{"drop_path": 0.2, "kernel_size": 17, "init": "orthogonal", "residual_init": "none", "muon_scale": "match_rms_adamw", "momentum": 0.95, "nesterov": true, "l1_shrink": 0.03, "lr_schedule": "cosine", "weight_decay": 0.3}
Rows from block 6, named by matrix and row number. Rows with one number belong to one channel. Each number is 50 + 10 x the weight over its row's rms, rounded and kept within 0 to 99. All counts start at 0. After the name is the row's rms in percent of the matrix's.
# convs1: first pointwise conv (model.blocks.6.convs.1.weight, 288x288x1), inputs 144-287
# convs3: second pointwise conv (model.blocks.6.convs.3.weight, 288x288x1, transposed), outputs 144-287
convs1.118 076:50 50 50 52 50 51 32 71 49 52 48 59 49 50 57 51 51 35 33 52 50 50 45 26 50 67 50 44 50 52 51 51 49 47 50 50 51 50 49 47 51 46 50 66 48 65 50 76 53 50 50 52 51 50 49 38 42 47 51 48 54 47 49 50 63 50 50 48 50 51 45 85 50 00 46 50 00 52 50 32 52 42 47 50 52 50 50 56 55 50 35 49 44 51 50 50 52 50 84 60 70 48 51 00 53 51 54 40 52 63 45 50 55 50 50 50 50 43 50 50 50 54 52 46 51 50 50 54 50 61 50 51 50 49 53 64 48 54 47 50 63 51 50 49
convs3.118 062:59 57 57 51 51 44 42 72 48 68 52 56 38 30 54 52 51 43 72 47 46 49 65 85 54 61 57 52 53 41 48 55 50 31 50 62 53 50 49 49 50 51 50 53 51 50 53 52 57 50 50 35 88 50 55 51 48 48 50 53 50 49 50 52 50 64 62 50 54 51 51 57 49 32 50 49 49 50 50 52 49 50 89 49 50 49 51 45 44 51 61 50 52 50 74 50 53 51 51 50 54 50 52 63 52 49 50 60 50 48 51 47 53 44 41 44 47 46 50 60 49 51 32 50 49 51 51 53 56 50 59 46 91 53 77 36 59 59 50 46 48 49 58 50
convs1.119 113:62 55 56 49 50 50 49 53 50 50 53 50 51 50 50 50 41 50 49 50 51 49 49 50 49 50 51 49 51 51 50 55 49 49 49 50 50 50 50 50 50 44 52 60 67 54 45 50 50 49 50 51 50 50 50 63 54 50 56 51 48 50 62 49 50 49 50 50 49 52 45 54 48 44 50 49 50 53 52 55 52 49 50 48 50 42 52 50 38 48 62 50 50 42 50 40 47 50 51 43 50 49 51 50 49 50 50 40 43 48 50 50 63 47 44 51 48 83 46 51 50 61 50 51 53 51 52 51 48 50 43 50 49 50 50 46 48 50 53 50 48 49 50 56
convs3.119 110:54 52 37 46 45 49 50 50 65 50 51 48 50 38 46 50 30 57 51 44 50 50 52 51 50 50 50 47 49 50 50 44 53 49 50 50 52 48 50 51 46 62 37 50 50 51 56 51 48 50 50 52 50 27 50 50 51 41 65 47 80 49 51 48 51 49 50 07 50 99 52 50 49 51 54 51 51 50 42 49 51 48 49 49 51 49 49 49 60 59 46 48 51 47 50 50 50 50 50 52 50 50 50 55 51 42 54 51 50 57 48 36 55 46 50 55 50 51 32 51 50 56 33 50 67 57 52 50 50 47 50 47 50 54 40 46 50 50 51 50 49 52 50 50
convs1.120 066:50 54 46 47 40 51 51 41 52 55 62 54 47 43 53 51 51 50 50 51 32 51 47 50 50 49 53 48 50 48 54 59 57 50 46 72 44 46 50 49 49 57 48 41 50 23 52 53 52 52 50 49 61 48 51 50 50 64 44 48 33 49 51 48 46 50 49 48 49 51 32 52 47 51 50 47 51 49 81 51 72 56 48 52 62 41 71 00 48 52 34 70 61 40 45 54 50 50 51 51 50 51 50 57 50 51 51 40 49 49 77 29 50 50 49 51 51 50 63 49 49 05 50 50 52 59 41 54 49 48 49 50 50 51 56 50 50 52 37 49 55 50 51 49
convs3.120 063:58 54 51 48 50 47 38 50 50 47 50 46 51 50 59 41 41 50 59 55 54 29 51 51 51 56 50 44 54 50 52 50 50 54 47 50 58 50 51 14 50 42 36 54 50 00 61 28 48 50 54 51 40 50 50 37 50 52 64 60 54 50 50 50 48 52 58 52 50 46 51 51 50 56 64 45 69 50 74 50 48 50 50 51 51 50 61 50 51 30 49 53 50 61 49 56 49 50 38 45 50 49 48 49 50 50 49 46 50 49 55 48 47 50 53 51 48 50 55 49 50 51 41 51 50 46 49 58 51 52 50 51 50 50 40 51 51 71 50 51 45 53 47 50
convs1.121 110:49 50 47 50 47 45 50 63 70 51 55 51 68 51 48 50 50 51 53 51 33 48 51 50 47 50 56 62 50 39 51 50 52 50 50 52 50 55 50 50 48 45 49 50 52 81 51 50 54 50 57 70 60 81 57 44 50 75 49 39 47 51 09 59 49 49 53 51 71 50 50 64 51 47 51 51 83 47 40 53 16 50 19 64 50 49 49 46 51 50 56 50 46 50 50 48 53 60 52 50 51 41 50 39 50 46 33 49 50 59 49 52 49 48 50 51 61 51 50 50 45 47 50 33 69 65 48 50 50 50 50 50 45 99 50 51 50 48 62 50 56 45 47 51
convs3.121 098:54 45 51 65 49 51 49 49 48 51 50 51 50 51 74 50 50 54 50 49 49 51 66 52 49 48 50 58 53 44 50 53 50 40 49 57 55 50 51 51 50 43 43 53 53 50 48 50 43 51 50 50 58 34 74 50 50 50 47 61 50 51 42 51 53 48 50 50 46 43 50 53 46 78 54 29 50 50 49 50 54 48 50 48 50 50 50 06 46 47 51 50 57 50 36 28 64 91 57 49 51 50 50 46 48 52 57 48 50 47 48 59 31 50 50 11 39 49 50 48 50 50 49 64 50 49 50 46 51 56 51 61 56 81 57 50 56 52 51 45 50 50 46 51
convs1.122 114:61 52 50 52 51 59 51 41 52 47 50 50 48 49 50 50 41 50 49 69 51 52 54 46 50 48 48 49 57 49 50 59 51 06 50 32 50 51 43 58 50 50 48 47 46 49 02 50 48 52 61 53 60 50 47 51 45 50 54 50 49 48 50 36 49 50 51 51 48 51 46 50 47 51 56 51 40 50 65 16 50 40 50 99 50 68 50 38 49 50 50 50 46 50 51 37 51 55 49 49 50 50 50 47 56 43 50 50 50 50 47 50 48 50 52 41 51 49 51 50 52 49 54 41 50 50 50 50 51 46 49 55 66 49 74 49 50 51 53 85 48 50 50 45
convs3.122 134:50 50 51 50 50 59 50 73 50 50 50 50 48 49 38 50 50 42 50 50 49 51 59 50 60 50 51 50 49 54 49 43 52 50 50 47 48 50 50 50 50 52 48 50 33 56 51 49 51 50 42 52 36 55 75 49 64 52 30 51 50 50 21 51 50 52 50 44 49 48 50 50 50 50 50 49 55 50 50 49 51 44 46 79 48 50 66 99 61 50 51 44 67 47 42 50 50 53 51 47 50 50 50 71 54 71 49 53 49 48 50 56 45 53 52 57 50 49 50 47 51 49 49 47 49 60 48 51 28 51 49 53 51 49 52 50 52 49 52 50 50 57 58 49
convs1.123 167:48 50 49 50 50 56 50 50 55 52 48 50 50 52 51 63 50 50 52 51 50 50 50 51 50 50 60 50 50 49 51 51 49 50 50 56 50 50 50 50 57 50 51 45 00 50 50 50 49 50 34 48 50 51 50 50 55 47 49 51 49 40 70 50 47 50 47 56 49 50 50 16 50 50 50 51 52 50 45 33 35 50 50 49 50 49 43 74 50 40 50 50 52 50 76 52 49 50 54 50 50 48 50 50 49 55 49 45 47 51 50 50 50 49 49 48 50 48 50 47 50 48 50 45 37 49 50 49 65 54 50 50 50 49 50 50 50 50 50 50 50 53 50 50
convs3.123 139:46 40 99 49 50 47 61 55 50 50 50 39 38 50 53 50 52 39 50 50 50 50 52 49 53 54 54 51 48 68 86 51 52 50 48 72 49 50 50 50 50 46 50 64 50 84 71 50 51 30 52 47 51 46 57 52 50 75 51 49 49 50 50 50 40 52 52 50 51 50 49 50 50 52 95 50 50 50 55 32 51 52 54 48 49 50 50 46 50 78 50 50 50 68 50 50 47 49 28 55 49 49 60 51 50 50 52 54 49 50 56 50 50 52 69 41 56 45 50 59 50 54 48 24 49 36 51 48 54 50 51 50 50 50 51 50 52 49 47 52 53 47 37 50
convs1.124 075:50 18 50 49 48 46 50 43 49 32 50 50 54 46 50 50 51 53 50 68 53 52 35 54 53 50 53 45 52 50 48 52 20 51 50 50 49 61 50 82 52 50 53 51 53 51 50 50 55 54 59 52 50 50 55 49 51 51 59 45 52 49 48 48 52 49 50 49 50 51 52 50 50 42 54 52 54 99 49 50 50 68 57 49 50 51 62 40 50 47 52 48 49 49 52 53 52 38 61 48 53 56 49 49 50 66 51 47 63 49 43 50 42 49 50 71 01 42 52 50 50 50 50 54 45 52 50 49 64 94 47 50 49 50 52 35 53 51 50 48 58 49 50 56
convs3.124 059:49 60 49 50 49 45 47 51 48 08 56 51 67 49 47 60 66 46 49 30 51 46 52 56 49 54 48 51 50 51 51 39 50 45 43 51 53 49 47 48 47 37 50 54 51 39 47 49 54 52 58 70 99 58 49 50 50 50 44 50 62 08 60 50 49 51 46 50 50 53 48 50 53 64 52 51 59 49 58 34 42 51 36 49 50 48 50 56 51 50 52 53 49 64 49 25 48 53 31 57 29 51 54 48 57 50 57 50 48 50 29 54 47 26 49 63 49 51 53 47 52 51 47 50 51 48 48 62 54 49 55 50 50 52 54 34 50 31 26 60 55 69 71 42
convs1.125 081:43 57 43 33 31 43 50 44 55 51 50 50 49 48 49 51 53 48 51 50 50 90 30 51 50 53 52 50 55 54 48 64 78 43 48 23 48 50 50 50 49 47 37 44 50 50 50 55 46 50 49 40 50 53 52 46 70 55 20 50 46 48 49 44 39 50 22 50 41 52 50 55 50 39 50 50 50 33 58 50 50 50 49 50 53 05 57 45 48 50 35 57 58 61 50 41 50 39 50 48 48 43 42 53 50 51 49 48 51 53 52 51 50 51 73 50 66 37 50 49 50 69 50 51 51 51 55 50 53 46 52 47 50 53 50 51 51 40 49 50 49 47 52 51
convs3.125 084:42 53 50 29 48 43 50 50 54 55 50 54 49 50 75 50 48 50 51 50 49 47 90 50 58 50 50 56 50 50 50 51 50 53 53 51 56 47 50 38 71 46 51 50 50 49 25 50 39 52 40 51 49 53 56 48 50 50 55 38 50 52 55 36 43 51 50 50 50 48 48 48 50 44 50 53 46 52 52 48 53 38 53 50 54 50 90 48 53 50 52 51 53 50 50 49 50 69 67 50 53 48 50 51 55 52 55 57 50 50 66 51 51 50 46 61 69 51 64 52 51 50 44 70 46 47 36 46 53 51 48 55 41 28 55 73 55 49 50 48 50 36 63 47
convs1.126 066:35 50 46 50 39 50 34 50 50 50 50 49 50 54 50 50 55 51 59 50 54 52 54 64 62 50 50 50 44 50 49 49 50 56 53 50 46 55 55 70 49 65 50 55 50 53 28 50 50 51 50 37 61 48 56 51 49 47 57 49 50 49 49 55 51 50 54 99 51 52 50 50 50 73 44 47 50 63 51 50 51 67 45 50 96 53 50 05 61 50 52 35 50 57 50 50 50 50 42 52 45 52 51 73 31 47 65 66 51 43 51 50 48 45 54 29 51 50 45 45 50 51 67 50 50 52 45 51 51 65 61 59 53 50 49 50 43 49 50 54 48 50 58 50
convs3.126 058:52 44 50 51 50 70 51 67 52 49 72 49 45 50 47 50 50 49 50 60 50 52 55 28 50 50 51 51 30 50 52 52 38 50 52 50 51 50 50 50 50 48 48 51 47 44 49 51 43 96 55 50 47 49 50 60 72 50 40 50 50 50 55 56 55 52 49 32 58 52 55 49 47 47 52 48 50 49 50 53 50 50 51 50 53 53 51 50 52 50 40 45 55 50 46 52 70 64 50 50 50 50 50 45 50 43 50 51 21 47 50 50 50 71 53 49 49 50 49 27 24 49 31 52 97 84 61 49 55 59 58 47 60 50 49 56 00 54 44 53 51 42 51 53
convs1.127 092:51 46 50 52 50 99 50 50 52 56 60 50 79 48 52 33 50 50 50 49 49 53 62 50 50 47 54 53 52 51 58 47 50 51 50 50 49 52 50 47 52 37 53 67 41 55 50 50 46 50 50 51 50 49 46 50 50 64 50 48 50 28 42 57 56 45 45 43 53 53 50 51 50 54 59 50 55 50 33 50 49 49 54 51 51 49 50 66 50 31 49 51 50 99 46 46 50 51 50 50 52 61 50 37 50 40 50 50 49 51 52 50 52 50 50 50 25 49 64 56 43 50 46 48 62 49 48 53 50 50 53 51 48 49 52 48 54 50 61 51 47 49 50 49
convs3.127 078:50 56 55 51 42 47 48 50 30 49 45 51 57 51 52 63 66 53 53 50 50 51 51 50 22 51 49 50 50 42 45 48 46 50 57 51 99 50 51 49 51 46 44 49 54 53 40 48 51 50 50 58 47 48 60 50 49 52 52 68 52 67 51 50 50 52 51 50 50 66 50 48 49 48 43 42 75 51 39 51 51 43 51 47 50 41 00 50 52 48 58 33 69 50 41 31 50 52 47 46 38 50 45 51 51 43 56 51 47 62 50 35 51 50 54 56 55 48 57 42 50 50 51 50 49 51 75 51 49 45 51 58 55 53 53 53 50 50 45 53 53 46 54 50
convs1.128 108:37 51 43 51 49 51 50 23 00 43 50 50 41 51 50 35 50 54 50 34 59 44 50 48 51 50 50 51 52 48 51 50 50 51 50 50 50 51 50 38 52 50 50 46 50 49 50 49 50 33 39 47 50 50 53 42 55 65 49 52 52 43 56 50 48 50 50 72 51 50 50 50 50 49 48 50 59 50 50 39 46 47 52 49 61 50 85 50 50 48 50 50 21 50 49 49 51 51 26 58 50 49 49 51 50 49 50 50 53 47 50 50 50 50 45 51 50 50 50 51 48 13 50 44 49 50 50 50 49 50 49 50 52 50 49 53 50 50 36 54 56 50 49 51
convs3.128 120:50 50 54 54 62 50 51 51 00 56 48 54 53 50 45 52 50 50 44 49 48 52 49 50 53 50 51 50 50 49 51 50 51 56 50 50 49 51 50 50 99 51 50 44 50 50 78 50 49 50 50 34 54 50 50 75 46 50 50 42 54 44 48 48 43 48 50 50 50 60 30 46 49 49 50 50 50 49 50 45 52 46 62 50 51 49 50 37 51 50 50 50 32 50 50 52 94 50 50 51 51 67 50 48 32 50 50 43 50 45 44 40 51 49 51 65 49 50 50 50 33 40 52 51 58 57 55 50 51 51 40 49 49 50 43 51 58 50 50 55 50 50 50 50
convs1.129 072:50 49 51 54 51 57 54 46 43 71 47 50 50 51 50 50 50 50 50 50 50 50 50 51 48 50 46 64 49 51 47 47 57 47 43 48 50 56 51 48 50 50 56 50 48 47 49 58 51 51 50 46 52 37 49 50 50 30 48 49 46 50 50 51 50 51 46 50 37 48 50 47 50 56 64 50 49 55 50 55 49 50 55 29 50 45 50 50 54 58 50 47 53 48 54 53 70 58 48 50 33 49 43 47 57 50 51 38 47 50 50 48 50 50 41 44 69 51 50 54 50 61 43 50 41 58 39 42 61 50 53 49 48 50 49 26 48 53 54 51 54 50 56 50
convs3.129 062:28 49 43 41 70 84 56 55 45 50 50 42 50 59 50 50 44 50 44 57 52 53 51 49 50 53 43 50 50 46 58 47 50 56 70 31 45 52 39 50 22 49 60 50 50 48 66 49 50 52 51 49 88 50 59 49 50 66 50 51 51 50 20 44 50 52 49 50 64 50 51 52 50 51 56 50 40 73 51 73 50 50 27 55 50 44 50 49 48 50 58 52 50 36 48 20 51 50 51 50 49 50 31 45 50 42 47 50 52 32 58 51 51 47 17 52 53 50 49 49 39 48 49 51 54 50 37 71 54 58 53 50 50 49 51 79 51 49 48 50 60 51 50 51
convs1.130 079:24 51 50 57 55 67 47 59 50 48 53 50 51 50 46 51 51 50 50 48 50 47 52 54 45 50 50 48 33 54 52 44 35 55 49 54 58 51 51 49 32 48 50 23 48 53 53 50 51 50 47 50 49 49 49 34 47 69 48 47 53 58 45 50 54 49 49 50 49 68 47 49 43 50 51 52 49 52 50 48 50 50 50 50 50 50 49 51 45 50 55 50 51 58 50 62 50 54 43 49 51 50 48 48 69 50 49 58 57 44 49 50 50 43 33 43 46 33 34 52 51 50 51 50 50 51 52 50 48 50 71 65 51 42 50 48 31 53 28 52 58 75 44 50
convs3.130 080:50 51 51 72 51 50 40 50 45 50 40 42 19 50 46 49 54 54 48 51 54 48 31 50 48 49 50 53 49 50 50 51 44 50 51 46 49 50 52 40 27 51 50 13 50 59 50 50 45 48 10 53 49 59 47 45 94 49 43 52 50 50 56 49 47 54 47 50 41 50 52 99 47 62 49 52 42 50 51 47 50 51 41 50 51 50 90 72 40 58 41 50 50 41 50 48 50 67 50 48 49 48 34 50 52 50 56 45 48 50 62 34 48 48 32 53 49 51 52 50 42 47 41 51 53 50 50 66 50 62 62 50 44 51 49 41 50 50 46 50 50 50 50 50
convs1.131 072:50 64 54 51 50 50 28 68 49 49 50 48 65 51 49 21 50 32 50 50 48 49 45 50 51 51 50 75 50 35 47 53 50 49 45 48 50 50 62 34 51 65 51 61 39 51 51 47 71 38 53 56 49 39 50 23 56 58 50 47 51 46 56 50 50 50 51 43 90 51 50 50 46 50 41 76 30 49 47 44 50 50 53 50 88 45 50 49 52 46 50 41 50 47 45 50 48 50 57 50 49 53 52 45 38 49 49 55 50 50 50 47 49 84 51 54 47 50 47 51 46 40 50 49 50 47 50 55 51 42 50 50 50 50 43 42 52 37 28 38 50 39 50 52
convs3.131 084:66 57 49 48 32 59 52 39 48 50 49 63 58 51 50 50 43 50 52 50 50 50 49 51 59 49 50 63 56 26 48 51 51 49 47 44 52 50 40 52 53 53 50 59 44 52 54 50 50 43 50 49 52 51 52 50 51 18 52 46 51 50 30 42 50 51 50 47 56 52 58 51 48 52 51 42 60 16 43 50 50 54 46 20 50 51 45 52 51 50 52 51 42 50 40 70 49 52 63 50 50 49 52 55 50 45 43 50 52 50 49 56 54 46 34 51 50 42 41 50 49 55 49 51 48 40 51 54 50 46 54 49 37 46 50 46 17 50 64 49 52 49 53 34
convs1.132 081:49 50 57 44 63 50 52 47 51 48 50 49 48 49 41 50 46 56 54 32 50 50 50 48 50 52 50 51 47 18 50 40 53 59 74 69 50 50 49 51 46 45 65 44 48 42 50 50 56 57 63 49 48 74 48 49 50 50 50 51 14 46 48 47 49 50 50 56 51 50 50 50 56 50 50 50 10 48 50 50 50 64 51 48 39 50 49 50 51 57 50 50 49 50 53 57 50 50 42 53 50 48 51 50 50 61 50 50 60 49 50 49 51 56 51 46 49 51 50 50 50 49 48 34 45 50 50 48 67 52 50 48 51 57 45 50 50 47 49 49 44 50 50 00
convs3.132 189:50 50 50 50 50 49 50 51 46 50 50 50 50 50 50 69 50 50 51 50 50 57 50 52 59 50 53 50 52 51 60 51 50 50 50 52 43 52 50 50 50 50 50 56 59 50 47 59 50 51 30 47 50 50 54 50 41 50 57 50 50 50 52 50 49 50 50 94 46 50 57 44 50 58 62 52 52 50 50 50 85 50 50 51 50 50 45 50 52 50 56 50 51 50 50 50 50 46 50 67 50 51 50 50 50 51 50 50 62 54 53 55 52 50 54 38 63 47 50 54 50 50 50 52 50 49 74 50 50 69 57 50 50 53 49 52 52 49 50 50 50 43 50 50
convs1.133 089:51 52 50 57 48 54 51 51 38 99 51 15 50 30 58 51 50 50 50 50 53 99 58 53 50 46 50 65 51 57 49 51 49 51 50 51 49 57 50 49 51 50 51 53 50 51 48 50 51 50 50 52 50 48 50 53 50 50 42 49 56 79 48 49 50 38 50 51 36 49 50 45 52 56 44 50 41 50 42 51 51 50 57 59 54 50 50 61 65 51 51 54 54 44 50 52 46 50 54 50 54 50 49 48 50 36 23 49 50 50 57 51 50 51 49 49 12 63 49 51 66 40 50 46 50 55 50 50 63 50 52 53 48 52 50 48 53 43 50 47 45 49 48 99
convs3.133 084:61 79 56 43 50 44 50 49 50 50 51 49 50 51 50 50 81 49 48 57 50 49 50 56 44 62 57 37 60 51 47 50 54 45 49 50 50 50 59 54 52 37 51 58 53 49 48 52 47 51 41 50 51 50 50 52 50 48 50 50 50 74 51 50 53 53 50 50 29 61 78 35 54 49 42 50 53 54 51 49 53 48 52 50 50 67 50 45 54 50 49 48 50 46 52 41 43 34 49 49 52 49 52 48 45 56 52 47 50 48 50 50 34 42 49 45 36 28 51 48 49 69 50 56 50 55 50 50 51 50 50 51 50 56 46 99 46 45 74 51 50 50 50 26
convs1.134 127:49 26 52 50 50 48 50 51 46 48 43 48 29 52 51 50 50 49 50 87 50 49 50 50 53 58 51 50 51 46 50 50 50 64 50 50 50 58 50 51 57 53 67 52 46 53 53 50 51 48 50 51 50 50 50 50 50 52 41 50 99 47 42 46 41 52 50 45 50 00 50 50 37 50 43 50 52 49 48 50 50 31 49 49 50 51 56 50 50 52 64 53 54 50 51 49 50 49 50 50 51 54 50 41 50 51 47 52 50 48 50 56 50 50 74 58 45 49 38 50 47 51 50 43 52 43 54 50 50 53 52 51 46 49 50 50 50 51 50 50 54 50 50 24
convs3.134 182:54 61 56 49 47 50 50 44 49 51 49 50 55 51 50 50 50 46 52 50 51 50 51 50 50 50 43 50 51 50 51 50 47 49 50 50 34 49 50 70 22 50 50 42 50 50 50 50 50 51 48 50 51 55 50 50 49 50 50 50 93 46 50 50 51 58 50 43 49 13 50 47 50 50 49 50 52 49 48 55 50 50 51 51 57 50 30 26 50 49 49 50 50 50 48 47 50 50 50 48 29 53 29 50 51 49 49 48 50 48 52 52 52 49 48 49 50 53 50 50 50 50 50 50 50 50 50 50 51 50 50 52 50 52 50 50 49 50 51 50 47 51 48 51
convs1.135 078:46 50 54 49 50 51 50 50 59 48 50 54 57 49 50 14 51 68 54 50 49 47 53 49 38 62 49 47 50 50 47 53 50 51 50 85 48 53 49 50 73 50 50 49 53 49 50 50 49 50 37 50 50 62 50 47 50 50 50 50 50 47 59 52 53 50 51 56 47 54 52 50 50 92 50 50 50 50 50 47 50 50 50 48 01 55 53 50 50 51 53 49 52 48 51 51 50 50 53 53 50 27 42 53 50 50 53 49 50 53 48 50 51 51 44 50 43 51 50 47 50 50 39 27 50 53 48 54 49 57 56 53 48 46 51 56 50 65 46 49 50 51 50 46
convs3.135 062:48 51 51 00 89 47 74 50 51 47 56 56 47 29 50 47 50 50 47 39 36 47 53 42 49 50 50 45 50 50 47 50 50 51 49 51 49 84 38 59 51 50 47 49 52 43 50 50 49 50 51 53 64 48 51 52 50 48 34 52 49 43 50 55 33 46 21 51 47 64 50 50 70 45 47 50 49 49 37 51 44 50 37 57 50 59 42 46 48 50 52 47 47 49 46 50 50 44 50 53 50 50 48 54 36 58 50 49 42 48 50 51 29 54 57 51 40 54 53 50 49 47 39 75 50 28 53 49 29 49 23 52 50 50 50 48 49 53 61 51 50 52 51 50
convs1.136 092:50 47 67 54 50 48 44 39 50 56 71 44 48 56 51 51 50 26 40 49 49 45 50 54 41 33 50 52 50 47 45 39 50 46 50 50 42 53 50 43 60 51 57 49 53 49 51 49 50 50 41 54 50 66 46 56 49 50 50 50 42 49 50 53 45 50 53 53 50 50 50 50 55 50 37 50 50 50 50 50 51 58 34 50 50 50 59 50 49 57 49 50 57 52 50 54 51 50 50 51 50 50 48 34 50 50 81 43 50 57 58 49 50 81 50 50 54 26 75 50 47 50 51 18 50 52 49 65 51 46 51 49 52 50 25 50 50 59 33 51 50 42 50 96
convs3.136 075:59 47 50 42 49 42 54 63 48 50 44 20 40 57 50 88 49 53 51 45 42 51 51 42 55 50 51 51 45 57 50 50 36 49 94 50 53 46 51 50 49 50 51 50 50 50 45 61 50 51 42 50 34 50 48 49 49 50 52 51 45 48 65 50 59 26 50 56 61 50 65 50 50 48 44 56 49 48 46 50 67 50 50 51 51 49 51 51 50 46 51 73 58 49 45 50 48 23 50 50 49 49 40 28 43 56 56 63 50 50 50 45 52 55 49 48 51 51 28 55 51 50 48 30 34 54 50 50 50 51 53 45 48 41 50 52 58 50 39 50 49 65 56 55
convs1.137 076:39 43 49 51 51 37 74 54 45 51 50 50 47 37 49 51 49 44 32 50 50 49 50 49 50 93 48 51 50 28 47 50 49 50 50 48 50 49 45 49 48 59 50 54 09 50 49 73 54 50 41 50 50 49 52 47 48 56 57 84 59 51 50 49 51 49 16 41 50 54 50 50 50 50 52 50 00 50 61 48 27 57 51 51 42 50 50 50 52 78 48 49 30 54 40 54 48 48 00 52 51 49 51 47 49 56 50 50 50 49 53 45 51 40 48 54 50 50 50 48 50 51 51 48 50 39 50 51 56 50 52 47 49 43 64 52 48 52 50 50 50 61 49 50
convs3.137 076:46 46 47 49 22 45 49 50 46 50 48 52 47 44 50 45 50 51 49 50 50 50 51 50 34 47 56 43 24 50 44 50 50 57 59 50 49 55 38 49 50 49 50 49 50 50 50 50 42 50 50 55 75 50 49 51 44 48 55 50 41 50 52 50 52 59 57 50 52 71 49 53 27 50 50 51 26 67 65 47 49 27 47 51 44 50 52 47 51 63 39 49 56 52 50 50 35 50 57 50 50 50 43 43 50 38 50 51 38 42 44 50 46 50 50 51 48 47 51 50 00 49 48 50 50 55 50 50 50 42 48 59 00 51 49 66 50 51 43 50 49 51 40 50
convs1.138 091:51 34 50 51 00 50 51 54 49 50 51 51 40 51 50 50 50 47 45 48 54 50 50 49 47 51 62 47 50 32 50 54 50 53 48 55 50 51 50 50 66 50 50 55 50 55 46 50 50 47 50 66 56 82 50 51 26 59 50 50 50 51 58 50 50 58 56 61 54 51 51 51 53 50 49 61 50 25 58 54 50 50 50 50 50 53 25 50 40 52 50 55 50 50 51 52 50 42 51 50 58 45 50 50 50 50 51 50 50 50 50 51 52 50 50 46 50 50 50 52 27 34 47 44 50 54 50 50 52 45 48 50 51 50 48 53 46 42 50 54 50 50 47 48
convs3.138 087:50 00 49 50 28 50 51 50 50 50 45 56 51 50 47 56 51 48 50 41 45 50 45 53 51 32 48 61 44 54 50 46 45 50 51 50 50 45 54 50 52 50 50 52 59 50 35 50 45 48 51 54 40 50 52 58 49 50 66 50 47 50 50 50 53 53 49 50 57 50 50 50 61 49 49 48 50 56 49 60 50 49 66 46 57 51 51 51 52 51 51 73 35 50 50 53 34 50 51 50 50 49 49 53 48 61 50 50 50 50 49 50 60 72 52 50 50 99 42 42 48 51 34 58 48 51 49 50 46 50 48 36 24 38 51 54 50 43 50 50 50 71 49 49
convs1.139 103:51 48 44 66 50 50 44 61 49 50 51 40 49 50 47 51 49 50 51 49 45 48 50 50 47 41 53 50 60 49 50 54 44 31 52 50 49 52 50 50 50 44 57 43 51 00 57 50 78 50 41 42 50 53 52 45 50 48 41 50 50 52 46 50 49 43 45 51 53 50 53 49 45 50 50 49 67 50 69 45 62 53 50 55 50 51 51 99 51 51 49 49 51 53 50 67 49 45 50 61 74 28 48 48 50 49 50 47 41 26 50 50 50 50 49 43 47 50 48 42 58 49 54 50 54 40 48 51 50 50 50 58 50 48 48 49 52 58 47 50 50 44 50 54
convs3.139 091:49 44 27 48 47 46 45 60 51 50 51 42 50 53 40 51 52 50 52 52 50 50 57 54 53 65 50 50 48 59 00 52 52 49 52 48 99 50 51 46 52 49 50 50 51 54 50 42 50 41 52 59 57 58 54 50 47 50 50 46 48 51 51 51 50 36 50 50 38 68 48 50 49 47 50 49 26 51 43 82 49 57 53 53 49 46 49 99 58 53 50 55 44 61 49 50 63 63 49 35 50 56 52 88 50 50 56 55 40 36 49 54 74 50 46 51 51 52 50 50 48 50 50 52 50 53 50 49 41 50 53 35 41 51 53 50 51 49 49 44 52 25 48 49
convs1.140 098:50 52 03 50 50 53 50 50 50 42 42 51 43 50 50 49 51 52 50 49 50 46 54 49 50 50 50 99 52 54 50 60 59 47 49 60 50 50 52 51 51 51 50 49 50 50 50 50 49 51 49 52 50 39 38 50 56 46 50 27 50 55 50 48 52 48 50 50 47 54 54 47 48 49 54 50 50 51 19 50 50 53 45 52 29 52 51 46 41 63 50 55 53 50 50 50 48 56 50 48 52 56 48 61 50 50 40 64 50 50 53 00 51 53 47 62 88 49 50 52 52 48 50 48 54 53 62 53 74 53 50 59 50 49 51 50 58 49 45 50 50 51 50 52
convs3.140 085:64 71 80 50 50 51 49 59 50 57 44 48 77 49 50 49 52 33 46 34 55 43 50 51 46 47 15 05 53 50 55 52 48 49 50 50 57 61 49 50 56 49 38 42 55 50 51 50 51 51 37 51 50 50 60 38 50 50 29 90 46 34 71 50 50 50 50 50 47 50 55 46 63 49 51 50 82 49 51 51 49 32 61 50 48 51 58 53 41 48 49 47 42 55 50 53 50 57 59 49 54 50 51 47 66 50 49 44 50 43 50 17 51 47 49 50 50 49 51 51 51 50 55 43 49 50 50 57 47 50 52 49 41 53 51 52 49 47 46 50 55 52 48 54
convs1.141 117:60 42 49 50 48 59 50 50 50 52 50 50 50 51 54 56 52 41 50 58 50 47 50 52 54 41 50 50 48 52 50 51 51 53 50 50 62 57 50 50 52 51 47 50 37 53 44 50 50 51 57 47 51 45 49 59 41 50 48 50 51 82 63 50 53 50 50 51 95 55 50 51 55 53 50 50 50 50 82 44 46 51 20 41 50 25 50 55 42 47 52 41 51 44 50 28 51 69 55 48 50 50 72 49 37 52 50 47 48 50 56 50 50 54 50 49 50 50 51 46 48 51 47 50 50 49 49 57 51 50 50 49 50 49 50 50 50 47 51 50 47 49 51 50
convs3.141 124:50 50 32 50 51 40 49 50 43 52 50 44 50 51 52 50 50 50 59 50 50 53 49 49 50 50 51 37 50 55 49 50 48 45 47 40 61 61 52 56 55 33 43 37 44 47 51 50 49 41 15 50 39 52 66 49 48 47 50 50 50 66 61 50 40 50 53 50 54 35 35 50 50 52 37 52 35 46 38 58 50 50 50 65 51 50 42 51 50 58 51 50 49 59 43 49 50 44 50 50 49 63 53 47 38 51 58 26 62 49 55 49 51 50 50 48 51 59 54 54 57 50 47 49 50 53 48 50 50 54 47 51 49 17 50 57 52 50 50 47 37 35 48 47